From a checkpoint of a small image diffusion model: 48-pixel images.
Rows from block 3 of a small image diffusion model, named by matrix and row number. Rows with one number belong to one channel. Each number is 500 + 40 x the weight over its row's rms, rounded and kept within 0 to 999. All counts start at 0. Numbers have three digits each.
After each channel's rows are labels from the 100 images, of 14848 (inputs lightly noised), where the channel reaches its highest value: "peak at" is the part of the image that holds the peak; "strongest on" is what is common among them. Only what is clearly more common there than usual is listed. The data: regions of photos with short descriptions (Visual Genome).
# convs0: first 3x3 conv (model.mid.0.convs.0.weight, 288x288x3x3, standardized in use, each kernel summed), inputs 192-239
# convs1: second 3x3 conv (model.mid.0.convs.1.weight, 288x288x3x3, standardized in use, transposed, each kernel summed), outputs 192-239

convs0.96:534603538530527477421450443533528485516480485532485535487527485536456499522485543508521439549568583507524565511493480503455498485432499468506499
convs1.96:483555472446469543490497523440545548568551500468521486565397532513524491513548550489568484548511478523450584498483507510523505503471510457523496
peak at: middle right
strongest on: text has "white"

convs0.133:453500527533515554456447431529539528483475509531457429578532492485535543491525560519489508515471542458538587452471566541487485504448492486546490
convs1.133:492454491555487521512520492494513505538515528441550478471437545510457459561472538452442409506476447519500478563516527511481507563574444494422507
peak at: bottom left
strongest on: text has "white"

convs0.211:531558502514497484537503536474488537506467530525487462403492455517381451480465487465540482470491519511518449482576460469539500430492503509493424
convs1.211:389535440479486485518457482461435497454604526467459534606553479517478509455498531484492535528565421476518490499495501553482554474535537521480540
peak at: middle right
strongest on: text has "white"

convs0.132:456432429510540506525448519520505467479459567498488513482499478513617471532511489603491444498506525511503522443518468478510461494510475477509485
convs1.132:484480519478550512494554552558513510541498446441540516446437473496508483464495472515551440533509523466496590633523486502499474520519518517448541
peak at: bottom right
strongest on: text has "white"

convs0.138:413390460516467572569505472430503470450514492484468522511488498500554446540519511416491539523541444511508506551523675530442522465473451483458494
convs1.138:461468393536478477469522432550543469483512527463501463483529588467496484491513506507561446460499440524520512466502477507479504482478489537386481
peak at: bottom right
strongest on: text has "white"

convs0.112:426521538501470507484434503482579441515395403480519440536527514483512484533450609506539450563548530539453499491491523505486541539542534481480449
convs1.112:540447518549486530484494522538496519516500550491524471410497545512484516544480481476514382553463481543613498559501507529532494515571438509480492
peak at: bottom left
strongest on: text has "white"

convs0.158:466449522465522451510544482572493463544510457521489584493493504548597466477464565499463493475614504479525470510499460487532534450524495488582526
convs1.158:522504500547556520513585485503479509533442544531522468476612528458431440554400468471561502465573472492439534460498458476494452502446489467459545
peak at: top right
strongest on: text has "sky"

convs0.18:561488460545487503514472475456460460419556515545467507425431541470565501507548508526474528525445454470496466427511512519537488529543501546516461
convs1.18:490442396528474485465447515558435493472479504463560484481540523525470492564472468491578589589476464548561549505500444499498484510528488555494445
peak at: centre; middle right
strongest on: text has "blue"