From a checkpoint of a small image diffusion model: 48-pixel images.
Rows from block 6 of a small image diffusion model, named by matrix and row number. Rows with one number belong to one channel. Each number is 500 + 40 x the weight over its row's rms, rounded and kept within 0 to 999. All counts start at 0. Numbers have three digits each.
After each channel's rows are labels from the 100 images, of 14848 (inputs lightly noised), where the channel reaches its highest value: "peak at" is the part of the image that holds the peak. Only what is clearly more common there than usual is listed. The data: regions of photos with short descriptions (Visual Genome).
# convs0: first 3x3 conv (model.decb.0.0.convs.0.weight, 192x384x3x3, standardized in use, each kernel summed), inputs 0-127
# convs1: second 3x3 conv (model.decb.0.0.convs.1.weight, 192x192x3x3, standardized in use, transposed, each kernel summed), outputs 0-95

convs0.86:576546519546506514528518524535493512564498508551495476547537500524533516531527548478463507501496504504490499542510522536531475524503589530488547540496507453491489530525509496507524544499505546479509487532471496505531541491545509531476488517459524495534500515511509521529498512476535487533499510454514485474499485491511495530534539493461466467502515550547493494455469519492461494504492
convs1.86:494484527463468447442463551394481542427470533535474524515507479460489463550477463507515569488512450487511436502530565518487456509467503535427517434533498560480483525442480435466439465533582541528527588510540463474461511506483426470511507524495526514499469476501441441494583511502462510536
peak at: centre

convs0.64:425436472538505515501521502488482500486493557572531417433504509505417508504475546570502523479431508473509430504530417434498544520501521479496496470428444566526451459495497464490467494480523513550457463508501523479488538563509472471511497538607443559446515525494521542524502502527511474449463522516522533435530484469466481500502463448510481503515497523505518481532543507532473532583477
convs1.64:552479480480519523480435478505496560498507523479471474466496540476479467566550507508516537521555513569509555513516496586508543451418509508441558504453462479475451530518386520525507456516453467578547505512455509461502448506508534505510565496436496410479484502547427477469434454538538500459
peak at: top right

convs0.78:437428495512457528509480559527509469505500530455475475441510509551487496567525457498466459493490479511491462497475504480474546517491487527512465501465497522444515516451528477475445484526521508548523540536494518525545495460492435439546494511502480537481434474511493480506507498502451516515543454538600499496506584507553450468514424491502493525524486562515519410563494510489497489505522
convs1.78:487609558535488452443517465481538457432503571468556518578492413461480508485558492487518487451531525495468520585472517512506512503563478465487501513510515465528558520507474479422495569533497550397456475462450451552522573476558459393473530479440490572442544565516486477464504491418457484435
peak at: top left

convs0.76:527484455465477536517474519459540511525510459480541507482497460527538474494478516482479491508439487464523533510497491491504489502482481517487506477510428447501509507526483431526506512497498503461475430488478515538506547462497483487517420405546569570428467448490463494488487499459490539463511491489452487486507476485539537476517468516502532521489528542544487488485506512465465445524495
convs1.76:469500482451468519463495500379472488543489522407430479519466560565533496521515564468547488506489533477483477495506479473435548507531516564527455432494513495451447519510525470589503577527478517461474563486536493495499489568530529460484523446523502467527515493451475536477479479514506496560
peak at: bottom left; bottom right

convs0.112:508449494509490489496503534489534514495548508505451453511475528507492517512505445483502501508489536512504540520494495478506499530494521507514510544541551469492483541513524575492528486381522537603487568527537532480507496525512491531534561530475493470542521498528514547491502468506584523496509490497470481483482431469460474492500504519479536448513487453500502459452513524474487483512510
convs1.112:553508521474607449498483525563476510474505462545503509437541509532498464484486502533450452489553548490484513503475537561456533498468485545451473455549427494495466565423457466510534585511568490518588385385565476501466567479427444560514504453516483555515474462473509450517564448461479524461
peak at: bottom centre

convs0.88:548486495474501519517517589556432475537468495464519526512480476510457519476485461503501516477534508512510438467517525466470492499494485536519522501449427568501506443503486476490457542628442473525479466497543529491464525538524521479514535523465501501491519515497516466500475502508438481485520466496452443452440468490473514413527485489491486495478524554471513514431515496515566525527495
convs1.88:474475462535505535584473464502494527535489522526506481511522533580514457531447510529470544491454549491568539523471455565455531461479529510572450523492514450607461523509471548535538545509529430532505552578427489513472464602548498436466541546534516539585482483478480506503500498503602504486
peak at: top left

convs0.182:540515565469500506512553566470461410506488617494560473551532544501530518502521532549453492524509463495495438527515503515545497550457483541551523585432511540474444489499502486515500553522444458498504512505523502553513428503464504512539534498576504559533509426486469502459469528465500498517518436462490483586529632538466519522487513552550472461542504517470482461430567478494431463593500
convs1.182:499588524501542463529441446443494473508461506438511538549484529454525512485463493579467494575479570523528489531497551553572468477558583545431538544463491508505474511480483479492463412432549571461496447470536478505528526459419469522474497461461503454565513452448516492463477454513514503510
peak at: centre

convs0.81:536490512540463492522562493529401470538481537479482570519508519522488529508536519525484450476516469530447466473546511480474531520464459533509525536460511477502460484514462517488490484501533434427460542518533491492504488518499512497459558492532460531548514484433472516460486453465506547498493461478489496503484451562489514503521532483482497509506474445523523550503626537535545522485496
convs1.81:483562506465534488453523449496596446465525517454459530529476525456510520511448473420497477459454561520463446485436505533502469474515452536541498502477446511555471518500474408462492460468419550539472505483511538556466530516512465513494485505467491385473468449524503514464528532563452504474
peak at: centre

convs0.113:523516493483545479461511471469495452440494513603508581487489494459479457507450579558462468515517460475484502479487487488488541456477427557454507517520539499524423495485468481496534523490482469515465479509453454497442429549497508507504466441568477522449524471474508460470458515476518461453515477483505518469518455515475469476495493559447440576508461528534452439472502472501505489532510
convs1.113:490557444451498550533485440532511559519491449510488516468427461502559419461453431573520438518500557461454501529446510441547525492466513548510507515520471524544499398544528483495500531444498470534516489494544484419490586435452560498466462477535540429505461524519493440426508451489537490465
peak at: middle left

convs0.173:496500484536484445530510458526451442507455506448503549507529493492475504449535516519520467502505518506479463496471494522494457511534461473520487503488496425501510469493507526528447478475503500489520496457509483518512491512488510480435571490456467473512535505491525512533473473499505483510500496490491556486510543506518491428514468473496493448537500511505499518522523535479505448550483
convs1.173:549403517517530512482444483522488594515538491484462505525483584486509543545525413529441497517556527495510515453544515541464506526425535474506496503549507509423525601498501524510510497469558546514440569486500536468479534508472505512482518528600502540473483504495485512635469492454520474515
peak at: middle left

convs0.80:490496498468477522507504490514468521496495562491460520453514501558481525489478494451431450569490488515449479494569441535544527534469514506554507533535542489465484525518506554519476517527494472522476528471487511489518546506508481461471564522482479503547484517514488437546519490514555561566474504528527458525544531464522482499511492511474493444532475507486546478505525511471530491477505
convs1.80:573471525482565496432487469450463563540518479500543529445487444486468468497458558475526428442479474489530426560535537450506417460508564393518521496480540557529505423504531551458469504520475553530432470521512429498507455546502512545527503516451499459507508468549546403429527564507511474495
peak at: middle left

convs0.70:515492528498495478533477548520457490499496507479453595528524453476488499491589474463488410496494530503475434480464538494518493480497510481499510470492462463476501497475484490522529475444525500445505484469523492470503469505548488496464574487497467507519525515496514475512438487455447541495534534493484533495474550516510536491512562530445486436535498416438483420518539496479474473494482
convs1.70:449522542523500505561510425509514521503558495484479523558436495591471494480454509501516494525472575539466473569510490545451447484465537569563492522501556529485464538462473471473501498542529504416473514496474496537470466482534488481492486527516505567534489539510525467443523429459534528580
peak at: middle left

convs0.159:489462476507499505509489497482442532486473545458470450405410476499468511467451504495486573482451508456512525543476461496485405522490509419432505404469434445485478506491464465511487456439455481520490420544436510497472510441515469467478408464497513489498512488467496478535486442523467488477531480476556492466500473529530500535514537508503491505534454481495512495557530499501493550483545
convs1.159:563515507556551533455507467459513483513477496522492522434473505559491487518451551502459507502462504578446479499585559439494468438457483453536511524424495470471524496453551440544474514498430557549480441445528487465495500533490553459486584469521510502515468455599549536438460441464489504510
peak at: middle left; bottom left

convs0.66:532466505523490470492513501460522504466499526555487446576500583507494549487483499479478465501514487541406504476454545523515513485528436485480541499505505423505419508511507551522561479449470490558537538552508476483497476440440500519497464446482470506522535455516500531521503410482535502522516451457488440451523455494536540475504517478471493531513492398524547484489508497478512482495526
convs1.66:495513525475528502485460498483537485483516520536574538566432458465495495546474526477553433515512524526499477543500482459533477482545519505438541449525531471508493423533488499515453559475545576459517536493532477545391544475456485503451491499493455580469481515496489420556550512526622503512
peak at: centre

convs0.143:494465488524498473515471512507481502527534483507483494548459501474496522436483492540524439489486522517446460492464499483463511475528465515471517496501456520498507487496503473502524510439502517489476508515507488471471472514530486524502523453498465519476525464493523500485476476493559512449510519479475469479458479460469492479515511482473505532482521489516518509500493489467498470513493
convs1.143:529535514559510496494538541457530550454433468527580525526523464515512538514464496460520457438489500498492421505457496538533462507535527533512536507549490528511511517506471466516481491467586584479519492483556522520529447525458489519457478482451497500543433503491500524523518525431506553401
peak at: bottom centre; bottom right

convs0.52:571511523512495486493549482479546462502482491524524444514469499537503489500489550515506534494506479487514509505502490529476462485512448526505505511447501521527444464532512513485479499507475465470494526475496559497495470520503511515454466477501494483518519475506467435479494503453494492540517505481547494456488461515468512524508559511469478517514515511476514459512523497539419479503518
convs1.52:515515542437447469551506473479533569486599505447445500529470473509507524587551472523534456475489528514438467523566532534549523473479457549423544468413444513536527446565575425492450473451514466612519485497528478554524516498494498522516517517461518457513580497454527504421465472485459516518
peak at: centre

convs0.9:525532508449492478481494592483443497502480449480481506464504489571515479463452534520454498462455447471529525503537491524458489490483507507509469541435498506494521474496494478522503469521533484536485512552526472485469506507507510440505476503564509501452455477486528486476492537531494462463469497498527487483487488512436487481472436555541517455475505547475530390513465543477559488518469
convs1.9:553466523513482580492484459464487525610531549475519514452530500508518563468507492522530486438496496465535399509550477524533470433456513505412469515496481544565525424561547496497559485448533477544507484538508544448535473589531561536545487516479530457476444468495536552463527605504490494451
peak at: top left; middle left

convs0.178:497508525474484493549510479525499519516507500456593479465517503517519502522520483475477522498478517527514524522495515492524492505532505521508530494502507496455522516526514539488453479474522508459500495480506521529526544491482513494498524524522493469540520512508529455476502499529495529495487508538503504498509491529486470533516495539494522477471507557495483497499507496517496495468493
convs1.178:422526471454528563510489470528500476541494484518453523481443477562527465451574407495490481511599492548501493503522504459519439449450485551530504437540486445477498515421440486539584546478536503459483560530477502501455456460562542486440512453440477543491486493492501510490550419581487498524
peak at: bottom centre

convs0.121:506476480507480496506455545471448481527530476483517477478534522510522499511556468446520499477500517481478461516444523510530480454467560506501490442496430474531484470503517534511516523453517526490510440448483527516448459486510474453518569543434470502523488493507512508562522443448477519494527519480469509447539500479531524468496511486467539499482517506532488502479515519513516479501503
convs1.121:550521549489485476435554521542563531488501558426594507571464505512489535521494561498523543492550503484471521603427488512461476448526514463548501434512523475513536441573508476489475509523436542479428534447467491552534501500508503459504494484472497507509540504554560428438484455478397542471
peak at: bottom left; middle left

convs0.189:462497517511516455471491515532493499479500526495495492511503486484500451534451468493553473506493501547489526503498498490505549532507541544487510498525531546464509493528544533487481547541525505512517521506494531532503519473468508509539524491494448550511497528528481498507491476522552484501467474478477490482557479486466460521481447527531519493490486550528512524505480462529522540437492
convs1.189:518373546473516515489513471466573574478498460514480485532483516485528481446501527501511439440509560498564484459501540555418569567555502496568483515540505538427501534488516502503538443493465489509542436578540545515500455498518498466504572491508480552534486433470474490559488543507465549440
peak at: top centre; top right

convs0.45:468518492527444482571481488528514491536543456467482598438490499571536514464483511457513497531492548485496567548505485476457468462514523478503499519497466464524477473508531552544494482485489552481506522486502546495503416528521497467458564471507539411542530516550496528511483532529515517533506524468509495492469511440546508489506476524531501459476540475478545430481478530519491466522471
convs1.45:534481483448470530529445578556514497480480491470440483480464402503479493520553450516557489551481518479524505455482519430533568517400447438534477495537541437478535438497531482463489553549366564488561459497500410489472512512509514490439458522470525520527498527421442472432476461467465447416
peak at: bottom right

convs0.181:501468523461555498424497557481490529472531468477565424459456511460489471551445518534475554501485492461521434524545544454485556492496507494552519508528511465435498490528525547512473532486594532474504484436511517516472435549489514486500530479487492503402534486461497510474457400502519494507473483514504544452532472487496520536523512462524488540473446518532490479466526451512545482528463
convs1.181:506481520484447493496422489418561491565508531457567489446438526522519486539482535523490455483441451517491457567503535495503464544604459506462533555511494541526514429500541517524438523519499481481495433524535500490513504535477505506513498513423506355501497498509572477509553484524443521483
peak at: middle left

convs0.61:490459483484417519490476496463614557498515464499461415444525527536511495543485515473511449518464513465452489519513477463512514517513511488513506515519475498509516512448479521506508520469431519525546562548505513466506465472468485468558458495499518516488507458517495539504477557454520543532485506489499514482522519451491484488494481507475495542467530460457527539514520479475461491501537
convs1.61:548435538479505495506465521477523522477517427562510478476539458530509474529463515539507518508467524523442518527454560554548475481521493486437572441512514456461503470491530527559485523507477476490510482540502389542474592578484524466486459556423504489548517469495496495501489491429503463519
peak at: bottom right

convs0.190:516507492493540464531498519522502526496505499499493539523492491490512489520530512522480496501496500505516531516515540542514494498529483483476476507490516526482491460480503495512532537512563518545528523513543502509475521487533533499477505511497524490486491525514493472500489485485545523549525507473450509510500473475496537469483505489489497497493478509530516562504519507487513529491508
convs1.190:542503437526535509494489516424500460529573490561504481501535540510440543527398508477517487459517439456558441539499546499395500524529557474521491470539520540426514482501583493419473435470481473538493472468502565488478440444461518421546463465538552452431545492505486440536469510514522504498
peak at: middle left

convs0.38:447482436483497521549482540478346550527482498466509556461492516512531484478465470438534475521439509543411507493578469502529459521479499602558484488464417568485451514554512473518515443443529481544512450481549519490499544463535535445518525543471458453593488534493535525525546618415422557465494538464520579496512434487468538551502495535550511414538506494519504464556545489525494463461495
convs1.38:503509559492495490483527503518488432481530460536514510490550498528488551570472479449588542499455499535500497568437408536521535549536562443415521488380509545552519485548457561468604490568513456536475497596510511518481549521461493540531473488541462490502500495502542523491506506518449493501
peak at: bottom right; bottom left

convs0.130:525478513471464506481475546448587504461593457493525463516475521467499515516494533526501527475506475498491534477487497473508535540542474541503493522514568448533435493466503513482510479460486558494499542536460511498526552530442487504572499533519511491484551494543496476521466483511560479505491474515422419518486456459455475503494456477484484531462519511514525474542504472494487505495471
convs1.130:519458537460539582498480482516492524538555498369470484474443471555511414504465522530411505531462531484446485486526606480462536546489493521560516538565485608441498485473444517493494515482543520501534477498518456509496555436460531462496433509489495542522459539490511483457501456493417567498
peak at: centre

convs0.175:497494508429522463481497494389535523521554557523502577465531529532506465491558508525458496459512477483480510510492530554548530486488501477500571517473517515535411520489500562519505501475461473438541472435504507551547558515420556534469358446469441533468508460487462494462492464534568518537494458541500509493498532527488462484571456541478524507495537445485509506597519478409497497581532
convs1.175:479622581478492536477509585409591558506462501534517484485526478509501488514525493531487499537493538466469468540457547519401512483495512562542499518515476460503503494568498535486457419486473585535550518509464518488487398498549495522535517495405512500530479555524504447458518484444513502504
peak at: bottom left

convs0.24:521497482509563474516504473514488447491465479492520521506422482468469530468452527524487485471450526502519496472500499521488486534452517501470520492459461448501450486501521477553519466438501477452490457486524512522462394480515489500456480498490552471476540487498546463467468452454492489482539542479475484485497508493587573508481492496508524514525481526429541481499500509456474481483531
convs1.24:514485540522503509489489435449512397495502527495515441496574474515510531452487517553432537499449477491485517522476533560504521504462534521462525472563522510520429510474529415521440506527475562461499530494594436500533526457539491572518561489500508511464491513516549552448502426412529472496
peak at: bottom right; bottom centre

convs0.128:490528495506517495530464520499488482515511477505526486416503494562522511468486504489485454513481531490492537504579474468485525500516522557464513512515484488482501482553515497479484497470500521531506487468499524517494407511482506519529555438473506451481489532506474468551503447587489492468506495498502505539473516501527445482519449474525450473478492455520501518495500465521531475495473
convs1.128:590481464476498488501529532499487498527456513337512517477550510481508539522457531471502443521474446475497508482431475422494531440481564441527481474522501421532556465517515495512537529582385529558475510532490446493467464524475488489474479489569492446503505535539492456415495521497411489494
peak at: bottom right

convs0.90:514522531493530497481520485465417543479513547546507545556541521538469470503487644556486526472515518547511488518553492506446452516508531428503515498465484512524507549524500452515483522461548524472497455455466504534512505551470506490466533469556520437543512556509535582487482515536444467496500517545502514496519505517495476489538481532461525545509513480489493441485493469480535532518501
convs1.90:471434443450523490466584432508538559476529478504532517590552501558507503469451515499471462408498502529468503478448505480509533507482605541511475598544498523504574480579543444471510450457482515507493507516563559532459479509504476512531560530506512451506549573504507526547499520583449532465
peak at: bottom left

convs0.145:494502520550493461486476483531522513499511467558470477542502511506478499528509501461568481502473483542435490511469492509470541491512511508467468486532501549492519498510511504507490540410512461513527480525488498488526525518503489490521557527494491512525487511541510531556504520516518461510525512482478524477542492513481493482542500474515539492488546553548499560523462476514495509491506
convs1.145:464475550445476452475431468456475519404496600452421533488523495536523367491468511445482489491546488430526460425493505500464509509531513504480518500506516472558491479552543398511521500504557504484507555557561480539546559529478419509485512473549484554488573525515477504482491490442499544508
peak at: bottom centre; bottom right

convs0.56:504506483500472508527536501507499570513497486499480465568537543479429486463521539449496362528542473569331412484436505459450547503493480455478508489527514531504496521515474491413559478430512439538515541480517488473563484472522510528565496440476482507519496545481462537490492487507524469504490450531492485484578528518472490463573483499477493520481459446527461510510530498478535515516517
convs1.56:579562460489548473410495566561474540516499500521474504499453535545472508546481488510503494474517542524465483568531570505509485489530570495451540506527503505579513491453517438493509560516443515541487517506519471587450581512437514487509481547529502557536490530523584518498536559413451446515
peak at: centre

convs0.1:495486433518534498524541507527526477489513450452473553432498480451462484462529525481476535499475503482487517494547511511468484527459497425496476515454509557539569434491519477462474469631530530567506551551507556506492388494469501453504520417469453530481486532488495460442549497572476491514492468517515484527477482505542503507513509489525495499518482468537508478508520499550511481493550
convs1.1:534444487449403479474502537521540467475462547450546476447483539489435529548493490488424534621488467496475462439486458508513518508567467493501478486484521518556494567436500525538501547553541411441485520514519513503532472482437475501494513503526525494511482465509490530514455476526459499542
peak at: bottom right

convs0.141:482533475504528472490519509535484507512486477524426522545552475531480487481539545450532481523481482505502540517509497547492491512499470468469522480489503490489509517533499497500564490538493512512517519481484488480486464511555513514508474480512479514522509531517514465522512480516528511542548493472549504530528495497510488515509561527520467488544497519549507479494533479509558504466494
convs1.141:448545523475465469502512545431504532474500485608554527533496465525526464470534549519469446531448525489548418498512546471528499508480470514483437455466535529516503523522473537448506478528482569540516482491546611549579516510515468417491490484473475473491515409466467476488459492541535493474
peak at: middle left

convs0.97:516520531499483490476447522518506506503543431480529481519492479539508530535482521485537571509487526523542544572523483456480528521545522571514503523537517411515522492502483538508482439395460513432512550462496517520527496501462486504537531483494533458436490488493501542515500439570540519503511511500442480484457490496498457489519472490483521471475514454510471529467464503520512498526495
convs1.97:573514510477539539430473475458521554506542478457575429462565561453541511472477529510450505533493495454431565470512493535403461530491529475458505491443481567563498515502434565559549482544547532464480509515479514422564434486481535464526522486477481463514532512584539519487489447524455545513
peak at: top left

convs0.139:514468498488475532516440509465478469496560544513512525494550473472497494486524469512447501496546521506530461512474519477444513520503502550499479477510474495536492507505491494509502503459508507525464483534515471472477505516441483484505474533550510442515493518469488413543495504478462499459514483499497476487470507506554554517469529527473470535492512523425486464419458558440566498551504
convs1.139:462448520521487539500508473475574445601560465472549505479510519530447490486577538507519503469439455515505543500455470494502542477510464468586541472499495507488443547488446521586481431480529497465528468575467518452535429570560514447491570501468488557477427457483544468503493453567453577408
peak at: top left

convs0.8:468473509495460488562544506427483507529501521471468505481530521494494503502511527504483463555469512490460480538560547549495515527452478502444580478509501564507434495527472528484570497502406507523552502437512529549553451516471488553516418479526506477428479512466533536521511467499519518514523498541475516466539552542542501513534486487512480510520449483462479546544536507489475458522478
convs1.8:478545507520480485532585501485515555566549474525573592464421488467509498529500543486512471414471581463481480524536505482509527541484458426450500471471519533454548582572438452476427564516503469533468458552499487502532499529413462495504431483505509493464425490529502540408565514519534458466
peak at: top left

convs0.91:480460483509456525503475516491467482539521509493528518511526512477496549501501487502502520507476531527491473487484564479480495477509523497478497495530516479506513514519476517529483499520483510475460453460501491514489499548508509512497482510530501532531541493475501528491490513494496476479468493499480511500530518505490479504538483498518537481486490546544514507468490525468451465531472
convs1.91:507597489478450492538494478492517460490509531556540490538553517516542560511500519497504550523480496461520470455413420511500483505473564489513505536511512506491502461502488537489442505564524517494454516505610438546413587498451457460431571534431558616503546566471520515507519500568551510526
peak at: bottom centre

convs0.77:516464504488521493465438494478482520521494408484452493492448469532462483484492485486522540465509540467558486543550491470421474518499434470479501463478487481578466484447496493492513467489391517517506413523530526502540513470505494512486438467417537490492514492494454509482443414468445447502521510547435530551468572548546575494493529444438516537510490559473564495550538535488460492552520
convs1.77:465544505448491436496458534502580503492494493569424526464480418500463470506558487511498538415509430508463548507511539552483522501449561553482495527523452429435518500536512459442477448469541552576568462539446479534482602517453471504482512548531489459519542486486511538522491490547494430471
peak at: top centre; top left

convs0.14:462517593506550485519503567474404449541515397471468519452418471534482516517507540424524568475543519510529563521522521475470481508537526452489462528504478564496460480545501559528468457518460498436536402460533533549519491524487509514522471468455491478512580496526481535573446457543479502490534509547501527518461523531460454546500553536555454467539522608531557459485541500533457501573464
convs1.14:500514513426487469504537493511513594523523562433459479518540454528444471438523509501456479500515474451516526488458473520523457471483553563419491482518521469511522532496503436557439463535528516562596432525546383484495476494549482559400558511489532434513518581598511461498521483483453503540
peak at: top centre; top left

convs0.74:476437509506433536520451477510554513488493478478515447475493489514505509503514488498526507533509529542528534506547484488514480519521520482501477494509479419472488498490536539532475470453522527523508538470472517525527464537529481456484470512518516474505504482533511535456529469505472508499486525518516495423548533532506499549546467468505560509514522516501493515466504495450482481531477
convs1.74:539523447459584491518465531485441455452503480427502446530504484508505513436431486520516490557532486499462540537480524495493551584452530481502528572482478506435525577447506502519500500542635526492563503445511452566534550443514503540519530486511483469499531464532540429471529478496475508512
peak at: bottom right; bottom centre

convs0.108:484516504436477535485443493426494509457532541542542545430496533488490463485485541605464504474557497509511469487484522494520492522504474486463449477498448510531458506495545500543534493492578471500462512502498469504468477544462496492515441492568550533498497499541531510519492513481479511475496530540434533463502515462499560471480471494496515524461543512518471434431420487427497452565506
convs1.108:515478500468581582484487419517424449572487522459478497494515427554582523497468480461526489545499517493441521485495501528487509442426511497523496563527506493478482574462477545537530483476534481477488481459500522446473468560559521491442537540543509486545452506454510458546562482473481484558
peak at: bottom left; bottom right

convs0.72:437517517502475488525501478527477458547482464460494493519513488501480491474515522449494508495479490481404515524502459488484474470468526429497454476463480470480542514520502526486477468532502473485486496459511502454456492474514529461540511503534492494552521532549513523554510512481457507500515527465479524499497483460512462536490476501446511525473554559493460518434502524554527456529488
convs1.72:556478451546501492519516548565501517493517474401399522527440495479483442550531451496472494493527431577509529489489497496546559461467515514516472423495528478499525459545531467478436512553416441471499540535481497505553457544444484453527525437501481536404539476452463512384467480461461489405
peak at: top left

convs0.146:504545571529528492463512439515402424503489454529457498527478481613487490520542430533527593498510507534542604581525532487435504490541509526530518549509499523516539528539486560522560427531417529434582453520502514544519531514558565533490527534520514415533503556482501541520418521507488463537531513471465520531458501516486499432447520453478438508546507535451502555492510508479499490507468
convs1.146:484506528531468494468567486490610568523527430414499510480493534447495469469515512532456496400464487523490476508494550518432542512500430475579494508471454556502467492566516463494501456519529454530578455498490565481569533462518522476551527506492524475475491463553402502455486442531475521507
peak at: top centre; top right

convs0.191:506492488462439480493459488502592547468520496442452454506508500567515481499561463367470519528454494494511469499497499482525547515493548472592464529508607488473479495512489517504522447527447470469488491472506532532593423520500428489523555463415497532521470473516515489522452494499529496525495483600448494583511630522494553525502498515512523480480508470448502475519556484527484509470545
convs1.191:464491570500469498492479550501555561457513461512525466549482416471506477499459427565506511495504470451461490526512534431444489495464445554531462520472483477499538588551543478480459497477484481497535469470539490520510482504563484394481548499478497479490522602436500450435524461517418536453
peak at: top left

convs0.11:514521510492502505510454550485505518488491515512507434536495486550500507476490492528468490482477548548463532514473533441480535519478478508484457509529512487511535536529507557505466438480496506514488584497516504516490532531500496530454600528501500469561505491520503553482554484521475513512501566500433483483502477464505466443489550489491488459509522419489560432490490478511463497532479
convs1.11:534586459440521470493468577476510447476464470403445503500504425523482509493479456488551509489515461460513511553386473490486486518527576517448461513576541508471531443504512546506460547564466560564509538490467433580535545532503478510512467538534478476469539492439559438522529487505463474489
peak at: bottom left

convs0.100:509498500543572531499462537468550506525497457500496475459493474515464499493475532484512553460521486477545553494502488426456487503487499556486457486441493528532516450500479499493509504446516519518441536445506530519505514545425541496482534461559519529464503499504506489457510540535472458407513498513454524492438444462477528495497527484522486479482542487524528471521462493484511488525487
convs1.100:549540470548573522486529454459451568492493504503411525445587519511468446485522447505536464446491502555539481467530502417429507501450529455531532568529432442490494500525502500519496567408566479600447604521594485452479474481487536462568525485524534484468444474516528527552542549457550505508
peak at: bottom centre

convs0.135:509529508512516545508516505525459509511524484502522533487514462514492478506519450504499526515538479477560476480488560482499457480512496500539495546505517499414484511502498511494545493572561516567511539455533495478471503529620512485464556527494519507452504522474528484499546545511524556529468523531473568525449458527485477492499512555548531489509498521514520532511463536506515540508466
convs1.135:459476560559522538455533475476498537506426529500415469486523570483517513490503538510536478481538506482493497448531523513424446512508509531574560480489488532465509442525520528552505467510603480538476440511452621470497484544521536555540504454538483481485503423533557493463464546497533560524
peak at: middle left

convs0.41:496545500441485484504510528538468444488521436513539535467472482501492488474513568579473498517499496490568591523519471488514486503542525542514462507535493480568549468521495505507533498492479532432480529527471463547451522550487494490515509520518559506416495485517459544551530488508456494476515505461488485539447557478453406424482436488489469508495512528459459517457459457475535479519502
convs1.41:511532418583543523519556540489479474576531488424487493485517463510502533482509518484520523482504390469480522427512481503503529496430492414548479498511451528435525524466558524542468469465561446509558471495492526385509473538537560560480470519550532511514461539494513570440496496486517508495
peak at: top left

convs0.150:515545490474512501488479497489428464483515475499512501516488493512410496474497474552493509501489501531472514492495490477485490510493462575480415506499485526531497497506509506509518520458560476521510495500499462453446584490549495504487521528522475463486502510525506487526516557492516488444473522489481504465502495491560478501514523489557493492497488551577500518531509530465541518465484
convs1.150:492440507517522506423551457468535546520519531437470472548532434513459529505522506478452461476525478512509494469433553568401515475480524435563539503419457439427553462494460455501487443525513510526574516470500512471437486565557581465478533465416446470528484531509567435464444504480457544465
peak at: top right; top centre

convs0.23:486498489517458493539497464512469483523479487518485536453527526470511508532491563499514471526514494473472522465518484461509458475546499455471474559512491559475491493471497458483512511477515491508468506481520528462537513473483503496505462483492487507523549486484472478454491492454497530489475495507523542505523586513442501545524498522510530506541535511496482581484522510522540512529478
convs1.23:514533470495477509538530541454537482463573489540525542473537502510522533440541559502508504500516553519521511550556485544501547475493491536460540485474488476427475412476536505479494502515526539533464514542479492510472537484422470516492457473446488483438521503446548557519494517457541470536
peak at: centre